A small image deblurring model, trained from scratch.
Model: 2.67M parameters, 40-pixel images, arch unet, norm groupnorm, widths [64, 128, 192, 256].
Data: trained on capsule endoscopy frames (Kvasir-Capsule), 17.6 epochs.
Rows from block 5, named by matrix and row number. Rows with one number belong to one channel. Each number is 128 + 32 x the weight over its row's rms, rounded and kept within 0 to 255. All counts start at 0. Numbers have three digits each. After the name is the row's rms in percent of the matrix's.
# convs1: first pointwise conv (model.enc.1.2.convs.1.weight, 128x128x1x1), inputs 0-63
# convs3: second pointwise conv (model.enc.1.2.convs.3.weight, 128x128x1x1, transposed), outputs 0-63
convs1.55 102:121079105172100121148143106105164158157161125117108141134124190086136173076129134164121113105167110097174120114124185142159137147076118083108067162139102117160083191129105109178158140085072120
convs3.55 086:123134153118189132146115135199154099167144100101087131128099162185105130118108101110148115152137116126071162151118135099135191081112122169122139206129124187189191133133131181106135054107156042
convs1.56 096:172184135132153110132080132110071128103141128136136105149155115177179084149116169067150231122192115153117107219098160135140135127157127152160136130168144130130086095078167112139122147085128105
convs3.56 110:120133123120112105113147138150188089169115108182145107136123128148148127130137031113120182131172121154090103176129160114133111136157137159144168131162085120178139179104168188178119099111115122
convs1.57 095:134160118158121111106135193130157153016123126158139141092115118117116091122110101156130120150142120146130126160196096126126143156106135144131081131150182118137126139173000124059127190105140203
convs3.57 092:120136123074111121177121143098141174111105134138146092055150191119129085177166074091137163112136120094164175175077104147141129148140158140143019109152133068119096146126074136086117081098098086
convs1.58 100:137116145103105073130096196077167123176134167112178202082141217102105058106100120083152147084102114179114121144096063132070130124123105114209101177084184139139105167069148105114134124178163120
convs3.58 109:160152121136116131173137162062175133082195124161151141107151165100096178080165101132167161165069168122166170100114119152119141061087164131107168181107132128159122111138114126175144119140123097
convs1.59 116:113121120116120089118096086142106168124140131132114155142152140090119178135139153062114146087128086150157176154127107159130107135137134106100129146113132198145104139185125152162132134094127119
convs3.59 096:154052064116070103087150159043101114144099109138085148099201126098144150164060126142108138170111148113169067105108127156112116092141074106131101126145105111136103183110091178179151056153097105
convs1.60 101:166113130134103197165111158073160148153083138154099127150149135159149161155118208122120078101196123153095135183075152141151126155152097112137146104128180134122086090121179200136094138090087141
convs3.60 110:146092132088131156136036075165076072116127089133146166172126116121125127080065109135044061153118134184106116117148088133132086169100107060192180114114152160148069084181169144171129153160093078
convs1.61 114:134142117126117128145049116242129125119191128161142141091124121193130124085123103106145154117153137135115092162159109151160140123146125101113130101087115073167110146141120167129104079151068144
convs3.61 107:088141160133091120174102149136129135166151159113108189133210155132175134100124243175131093133156145093102117152172142125114154159184115093128107086155112151087145069099111061162109115116157124
convs1.62 085:111137128186114091113074163125108152161148105133078156081152145099128113107163171148152164136089124107111136219097128114057097136157124091145125106095190041134136132122176071062105099100169207
convs3.62 092:198130159072151140119183132146124157173114055117185146124094179058154108086109144104195111191105117117130119077103124150150122136110129096115102143117150097131077105129161137152117097226118001
convs1.63 106:089202127110176125193099105126069183110148148061152140133158087107106137130165138142099141118169067132145154182081095167131110183113138126117108100117167143096187121125129196217135103123176144
convs3.63 102:166126142130139177151113162121092096121110143173091146173130110148150093190119232161181167105140119080121188071127107138043152085081103118104130140120178145107142124118150148119123147105165175
convs1.64 100:116080168119128114215119141132125138127107176105148197206156125113128146108192145138160133141146131138158086113074152199106146164161149131095176146125160146085136126157132153093093174229089167
convs3.64 102:113129067074131101078134126146134119134162118123104157210145114102181112175145105138112080100106095159085079113161138096149115152072138156102127145101162148120122150167100098103154117127080074
convs1.65 096:128162155111139151153096146164091138113115139163105178128125137178101134179123111151156150134125156095110119193122130134000134141134132141136119159154139123157163121148067135148133091133022088
convs3.65 086:145170097119100144134087172169172134135145118184153124139124110124136165110155125141088131110124153140149119227111129126203074092136163161126130111148120113127062141138157191148143150074106085
convs1.66 079:088134100142161126089140036057155109117168097171111195117065113109142187153087101090103152125151151114113091102118135083106163093046089117125096101082154108162106101118142174144130168134088128
convs3.66 097:143096178151136108101135156185116163145158171095148082135128157139133069149180202152157125169079107129122177148127128134139130094171148115177138165252140123055102091122099094171106114130122122
convs1.67 105:077147092125095154182141103088155127141150124104130113174138101123159114146199118137106114123138137108074113147138112116169113172127155137210114113133126231113153118118118105122126115105111129
convs3.67 109:122085094138112108155146096136185151138118161160178170138117104137108124147078159173126147135073176073007096172116163093091129116208081124149122125108092116101157091090156152108113118114178120
convs1.68 096:184146134133120168113088143059101097133113143163114192000120122117156151166180130138130129099177132074141126126133119121165145159123130122206113105123139151129107142129125132134117137065090147
convs3.68 108:108134152125113134146120109130186125100129132080141105072066123119211147073126132148119108142164136097129108114051116212078150112100134144042114081152107180144085082205150162090131134118187124
convs1.69 087:094086137105155150208144138195097122146123143033098133098140129134154142165129135149118143158107118127126115134130136158129123098117104123134144185081134054175128143132123133103141097157115140
convs3.69 090:081091110121109101132141146181183152134177171199079140147156161112119111158123084091131122096165114111163175145139194140117143118091003086140137015110140120194138112081107117110151153150129116
convs1.70 089:122163162142111104116174138130146136115093136099120099140117107131151108157125100102131104162122096102121083205146080118138164077110127148105143145132137135169126156174133134134138199138063129
convs3.70 091:144150137180062078130131129143112125148136132138152068086187148142175136092083139138141104153065103074148118077144147129145133147140145112103082176157075128119160170116130077157116135101177131
convs1.71 087:151114075108085136122153114110110139076124112121107150184113175078091204083112167068123110133151116141107113120082135145126117125137123159107157159159114124112070173121168070126127083114111110
convs3.71 092:194083113145121109110168187144133165119105089104098115099143111134121093125142103081136140118107151145126136091088070091065139117144127107095071125116119112079148075126086058137121169120187164
convs1.72 086:148150090156214104110132152150162159119160153138157120130148152169128145149148116163133149150115128174138187124132117220124097122054136109094198097135093138145106113138145152127133116128136144
convs3.72 102:102103136146081094122098139125123142136111137113122095155118157118108096116096111132162106147127120111053045107121165113122067140160140179145179115100130058129130173159138100084142126098175114
convs1.73 100:165126120139090119174155136136136170151098135123091114082119193132152163141188157154085155156134181120107105143069103072114120101143120170130158156090162088142134139116137170171128071127231234
convs3.73 093:109145103133115107112078102090083113119074101129074103165119056093144081161137178101115154189059105150119092016172153119155139068084126125146161134146116188141207119157117085178170115119127169
convs1.74 096:073098109125093102131087121142112127106133135117101144111111129118127109155187100170152112152132201122146214140145070080143129130059186140137142108131112102109136119087137131129137129135084107
convs3.74 094:129085139168192142089146144048129159151112161129156129140214166130104128153096118149080085079157135107203151164090165114143140115127031128107116119138149125090124075068172113186075221108106114
convs1.75 077:194112115087138204164111107101144097118074082138124127231122154109099142187105143183113126105137125132133204103088127145167150084065101169096146127061148118185124118133105084101119104180099173
convs3.75 061:197174177092197150169137119155086115095159147132149108218116124153123135154130107178104124087159133189106155078130128096112145172164108207128159131076156131112089119171132156134104116107155083