{
  "blocks_per_level": 3,
  "block": "sep",
  "lr": 0.0017,
  "max_precond_dim": 512,
  "lr_schedule": "wsd"
}
Rows from block 8, named by matrix and row number. Each number is 500 + 40 x the weight over its row's rms, rounded and kept within 0 to 999. All counts start at 0. Numbers have three digits each. After the name is the row's rms in percent of the matrix's.
# convs2: second depthwise 3x3 conv (model.enc.2.2.convs.2.weight, 192x1x3x3, trained with AdamW), a 3x3 kernel
convs2.0 141:507506495482545512431534423
convs2.1 029:435491479449476514501458433
convs2.2 163:469458472477452457470441458
convs2.3 097:549548540493421507513470473
convs2.4 152:485514488460549504490593533
convs2.5 103:492474495424520457469532439
convs2.6 032:512550457542532462531560532
convs2.7 026:466517461451440443535499469
convs2.8 046:442431539518499469460523463
convs2.9 055:568490531500433462493452522
convs2.10 078:505492477445407534471504510
convs2.11 104:491551521532563536521545549
convs2.12 043:521503394531504484488509466
convs2.13 123:465436457455467539458476487
convs2.14 147:517510523533526555533549572
convs2.15 098:552511440501523453557522462
convs2.16 176:510549529540555542535547536
convs2.17 029:479471450508503429531455450
convs2.18 079:541483539492419499496437479
convs2.19 067:484491499513546578521528567
convs2.20 069:556488527489415485523454512
convs2.21 178:498509517589529565521508525
convs2.22 133:509593517520478533502550531
convs2.23 033:567494468435503553535525495
convs2.24 113:484484498478447500525599488
convs2.25 151:530509507480513397524539511
convs2.26 028:423532522496477475543437493
convs2.27 104:504415489493422480503508480
convs2.28 101:498587490508443487508474450
convs2.29 110:473570475509503424481463524
convs2.30 168:518564500517408507529509517
convs2.31 021:456502501458546462443438505
convs2.32 098:483578506455437512501536479
convs2.33 161:515502511577514588508500504
convs2.34 054:543554554444509469544479509
convs2.35 049:473496504488564555465559540
convs2.36 118:449428486504544525513558518
convs2.37 135:574522519504475513509584509
convs2.38 060:524534514485521499494544599
convs2.39 032:572519512497553478527526563
convs2.40 038:436497496547461482557448481
convs2.41 046:474548531504503536548573538
convs2.42 117:482493498556453590494482491
convs2.43 097:507500483466472447576511559
convs2.44 115:502519554495405479528480520
convs2.45 056:531465461540509488416488540
convs2.46 044:562553535509535465530555503
convs2.47 063:474581500503572511517512464
convs2.48 147:513467492520532495498608502
convs2.49 022:471521496570550501510570473
convs2.50 085:587518487517449479543532491
convs2.51 130:492569485522440495496428505
convs2.52 141:524515549488539574483509560
convs2.53 208:510502509424458418494502496
convs2.54 109:559533529506441505544558494
convs2.55 084:487492557447500567511515556
convs2.56 087:499561525444524525528495430
convs2.57 054:553460443528509431522500527
convs2.58 034:521450476513474550414499489
convs2.59 162:530470498564459582505498497
convs2.60 037:502567471455463473533557523
convs2.61 068:430523554461493519538484452
convs2.62 068:526469536586501544520472529
convs2.63 050:548574534521480532480532546
convs2.64 116:500509511586544563499500529
convs2.65 099:464522486493458491419557475
convs2.66 114:463470460433454458470479470
convs2.67 044:512546510531560511572539527
convs2.68 172:493490444540519579494484449
convs2.69 092:547457516463440507495553547
convs2.70 149:505496509517487514520390534
convs2.71 063:481460528506470469559524575
convs2.72 199:483615488494500496491525502
convs2.73 068:473525515498588539535475542
convs2.74 046:482436452477437484472462474
convs2.75 047:507513502501492608548501507
convs2.76 022:496444423493492504503507428
convs2.77 043:453457516500521422501509558
convs2.78 062:539494502516550550503566557
convs2.79 107:451473481473411494462487473
convs2.80 065:536510490525578486501569464
convs2.81 171:529546538540546540541534543
convs2.82 115:517528493564545470511501422
convs2.83 129:520526503471533416545535534
convs2.84 102:518435471538476478558444492
convs2.85 055:487482555442453530498516564
convs2.86 065:517437475497431447528527480
convs2.87 052:492537525451444422482484484
convs2.88 132:533535537536537543546547542
convs2.89 048:538501517551502564503577504
convs2.90 036:488526509471533598534528498
convs2.91 029:497508536565569557526486505
convs2.92 053:449484509516534512492409539
convs2.93 083:481524528473496436558564481
convs2.94 145:543537531542544555520542535
convs2.95 097:551551539542538531525537539
convs2.96 048:547570531484517568475487482
convs2.97 084:499524507484417546550539478
convs2.98 139:548513546570524496549528535
convs2.99 116:537556514534548526477450449
convs2.100 064:472464486537520589546496517
convs2.101 072:549533554530544551525531531
convs2.102 028:476557486487415491524461470
convs2.103 133:496614504488529510508492516
convs2.104 147:501500526502502603473507451
convs2.105 121:466596529493522498475545502
convs2.106 075:519515549461423557479487490
convs2.107 035:553578511498534462519544480
convs2.108 058:503508566464545513479541435
convs2.109 170:512490546534473508523404519
convs2.110 079:523546550498452488439456466
convs2.111 080:463482437509551454527535544
convs2.112 041:526498468505430484558562484
convs2.113 142:446462471444462470458462476
convs2.114 086:477507487467542545439551549
convs2.115 046:513463476557482449447517445
convs2.116 043:453507459460509500426446482
convs2.117 124:502493504551500597489458479
convs2.118 116:451481469477475478440452444
convs2.119 088:544495524533534532587512529
convs2.120 164:530391507515507505507466505
convs2.121 026:531512535545500526544585487
convs2.122 063:502518504502597555497499461
convs2.123 070:530419552489484515544484538
convs2.124 092:557485554504509428544527494
convs2.125 036:511516460499445407493477511
convs2.126 192:532536535533552544540544541
convs2.127 161:516420499486418477504486492
convs2.128 035:499536538551560510531551542
convs2.129 105:508387499487533490508506505
convs2.130 060:518484517482583555497537544
convs2.131 043:457551483502537492483586523
convs2.132 100:509459475497421426490490502
convs2.133 030:480515453444481554489444456
convs2.134 122:448508476440485476437454473
convs2.135 041:566529484537539502463559466
convs2.136 089:481583503443526497449490524
convs2.137 135:522543535546537550540542540
convs2.138 027:526434499544488488427459508
convs2.139 049:568516587525480518515479506
convs2.140 073:537514543492438501555559524
convs2.141 136:577499549477469452529463511
convs2.142 034:499487490524488537541574430
convs2.143 053:472460540470555567474518530
convs2.144 065:500502512503466611515522511
convs2.145 098:491616506486492489478493509
convs2.146 107:470459507517478468558581495
convs2.147 092:497514477452509400493483470
convs2.148 099:548510548523444516449462541
convs2.149 054:553554515518550524514536560
convs2.150 098:508427530507577510508543511
convs2.151 098:503484506460510447443573469
convs2.152 216:472487540469520598475486505
convs2.153 100:502506509397546469521498509
convs2.154 138:485396467493500490515476536
convs2.155 066:489543501532454591506494470
convs2.156 064:464492468451452458484452446
convs2.157 118:503460510484440438483456447
convs2.158 133:503601518503499510482556513
convs2.159 057:523579507561465450509506495
convs2.160 087:436526438457533512475487456
convs2.161 060:417551510553490504470518477
convs2.162 033:534485563519534515557513562
convs2.163 041:466468463435489505467433472
convs2.164 079:493590485477524461462458504
convs2.165 075:451493469483453437469531449
convs2.166 061:494449451472457464454449476
convs2.167 105:457551509451436456471474500
convs2.168 042:453553579479496501500490550
convs2.169 085:543545560504515450524442517
convs2.170 171:509507503412481435524515533
convs2.171 202:494516505526555554546558545
convs2.172 114:484519510496468609525503492
convs2.173 105:480545484512587478526455531
convs2.174 106:509431500551509535547441497
convs2.175 125:506487480503520389475496479
convs2.176 062:496468465468582532460501458
convs2.177 053:441449465425492516490490469
convs2.178 133:500512489454429461461448465
convs2.179 101:499502487518480389498526522
convs2.180 150:549528527554531538545547529
convs2.181 191:463458474468456465456453452
convs2.182 086:474401514523470483472532511
convs2.183 094:522539528531564544565508520
convs2.184 041:459522481460574439472494518
convs2.185 043:483495490503545533439549568
convs2.186 047:452492459554543507453554478
convs2.187 090:413496474521486481492558541
convs2.188 035:547484436496505507470420520
convs2.189 035:491495552540501560481556554
convs2.190 138:540519494591522557488483496
convs2.191 057:515475476508578500511423472