Rows from block 9 of a small image deblurring model, named by matrix and row number. Rows with one number belong to one channel. Each number is 128 + 24 x the weight over its row's rms, rounded and kept within 0 to 255. All counts start at 0. Numbers have three digits each.
After each channel's rows are labels from the 100 images, of 14976, where the channel reaches its highest value: "top examples" is what is common among them. Only what is clearly more common there than usual is listed. The data: capsule endoscopy frames (Kvasir-Capsule).
# convs1: first pointwise conv (model.mid.0.convs.1.weight, 256x256x1x1), inputs 172-255
# convs3: second pointwise conv (model.mid.0.convs.3.weight, 256x256x1x1, transposed), outputs 172-255

convs1.30:130138107125137142098105122137149148114121079138129128132126133129132174133146162117118111129131116094122122109173159134130104151084132139175134117072138123151134143125129104133159139125125118084106146090148109074146142086122130142125114142093134114108
convs3.30:118143147125144110137147087105116127137114133041129117158117095123116109104117114095139142085111150171153163111142165135148125134140091115122131110093095113120095120132107136107129086140171133134146122139119141147109169087065121146097106128182145075088
top examples: finding: reduced mucosal view

convs1.133:142161063121128106125112094097164161149145135142135125136172128112111149122155109171146167133141129108110130139130112160140099080097155128105127163128095186152154067104146116136114086109145123136114112114126088141090171128130141148184140155157133128102
convs3.133:172150118138109154139131144157120126082124158155139113162086152131160141130133137107139123149151128115132140098115116100142126134131150153177114118125125097065164129167140121111129113115123110089120119121095154101139057130163102141144106112141144099120
top examples: finding: ileocecal valve

convs1.217:131118109081127114149120123165090137148114115120141139112116121105111139126143137079143138116132113103120087094124086103130081114098144113128145118122121065171139136119077137119117143188115087181138120113104127139125081117123147139131101099113068120144
convs3.217:160154129150130133137109147102096121154151137165155130133116124144131113117119117115152123159135119160158141141120105127116107091132175088127134183130108140124123143142174135153155080160100112102151115101089127119085151132116138131115160117103147118162
top examples: finding: ileocecal valve

convs1.139:159146130146148155077151140164161113131133135158112130140164128175180147108154128145152152136110105165115084131124142132146122118105121131093092109107102154128118121125136140178144100127122144107141121127148129145113122129109090127137114153123172142119
convs3.139:124151109116106126113078168110090121086131161141174135129093156151132148138130129108147135139154108114142116126160157101080115143161142104130148146128137117118130131105131102111080140109104141162112115061165121133161144125132110119107109158140153100123
top examples: finding: ileocecal valve

convs1.46:149117094125135141165116111110156155114172120146105143129129141158115110146123140135117158105125096095131126082124106115155089132097113095120125133168134121115156163133144083122157142135114087110157146126116102115111131086160115149133103132130095132161
convs3.46:104179137116086151106122139132144089117134114166126151105119144104138118140094106113092147169124131171081125114138126085125117141105109152142124100121165116127067148138140140128088142106127168137114062147116157135126132163143125158123146162130120099139
top examples: finding: ileocecal valve

convs1.205:117123083110111144158139154158133107102187151144141120090097116071148177136125135111127171092150146130132135111107126142104130142116125162173147126127138102094170142138155116160114137086124084098102151106116122152079157137153173115153161125104106074112
convs3.205:144144133142131115058108160110111123154139143158128120121101138129139153150099137163104193150126164147140099138153117113119183151142131136140151120145170113125114174117116105118135125098110154168145143157146118124116132098164115144146110155103132125141
top examples: finding: ileocecal valve

convs1.33:133118113117125117139126162143095140119194142147101145145142106170129102153129115144120105067131111112134113130139169144114123119127146103119148091179134110115130135163159151105119114124142080105136131141130140167146094140121114110128081124156132107112
convs3.33:137154160141101138101151178144170125115142103086147112155123124125146110130120103139125127178102126138122099158093132156185147144110153110126105172124098115103152117142190091160167149156094117145135122117147154129107158141115115173126144122126139148143
top examples: finding: ileocecal valve

convs1.143:162110134157157169118160143122205146081180118140094164144192138106103132128157140138159161098121146080137140112145137125140109104057181118111105143128126117126122143133131108099131156146148127131118147126141079129115140108131078106150121131166153129086
convs3.143:102099160138165138079119157118133131124120085082122102107111165148091082146167111119107158123129117105145124168118102095092162150096167089135126159122090186156127159114149136138159137152125144132153173104153072162102125123130117132120141171086123132135
top examples: finding: ileocecal valve

convs1.53:143095140119120157145104086104132115155152135106131141095141130150085151110143098099146142131124135114106106129154130112189120142145099104135150152164136151073131121137137156127126104164130086115113137116116142118122137112113164141144138110133140157155
convs3.53:132109144094129124106155108111155140125164103134140131150151119147135133110121189125112127115101112131117091130119164124189164127137117136171134151134131128175104109089141144110184129150110108123084103115164163123137114091079105122131104115195163108115
top examples: finding: ileocecal valve

convs1.213:097101097095127134148132145137117155130134120153111106119100133113111154109125131116136153113148152134136154119160175139137137103117182108150120147162144114106144140134126113117097114140142090117118132146108149130130117120122142116142145126126200126129
convs3.213:122151118110159130171133127142123111102069105160128112115078107107112163122160165145143130121129108135121109111131102103111144078161133149114138141110132172134166125109118152119091119097162179141078092160111127103130154145138132108127087142133157080073
top examples: finding: ileocecal valve

convs1.173:098138137153163089157170164162166122132215125129128127139175115098099149153130164106126146181133128158111144106114134085080107137118113081168112127133142084132132111104117127162146118126138117134130140125114120106115126136126106174128124131159126130129
convs3.173:125102115143133077083139153099148102164119148095167124180121129119112119114104138127150119121082146175070102143163124157151120150105184142126164122144130117174116131114170143109154110093113176120113125094149112129130126110124111149133161153143148082128
top examples: finding: ileocecal valve

convs1.10:115117094145139123130116166142182121096131139133144103091139137098119097143154112145115141127151128144132171116105149134118118130144092098144136115116106118109137104113137116144121102109138077107125135197132137134110144159135109146133183105110129112173
convs3.10:158134145146131114133166151117125133109126119111132127152140104120125162135071179145129129114170111087144134106110134149100157152155150126147134110111132145155134125106119153142170097108115128127119158106152121148083110173126152100110120081113157126143
top examples: finding: ileocecal valve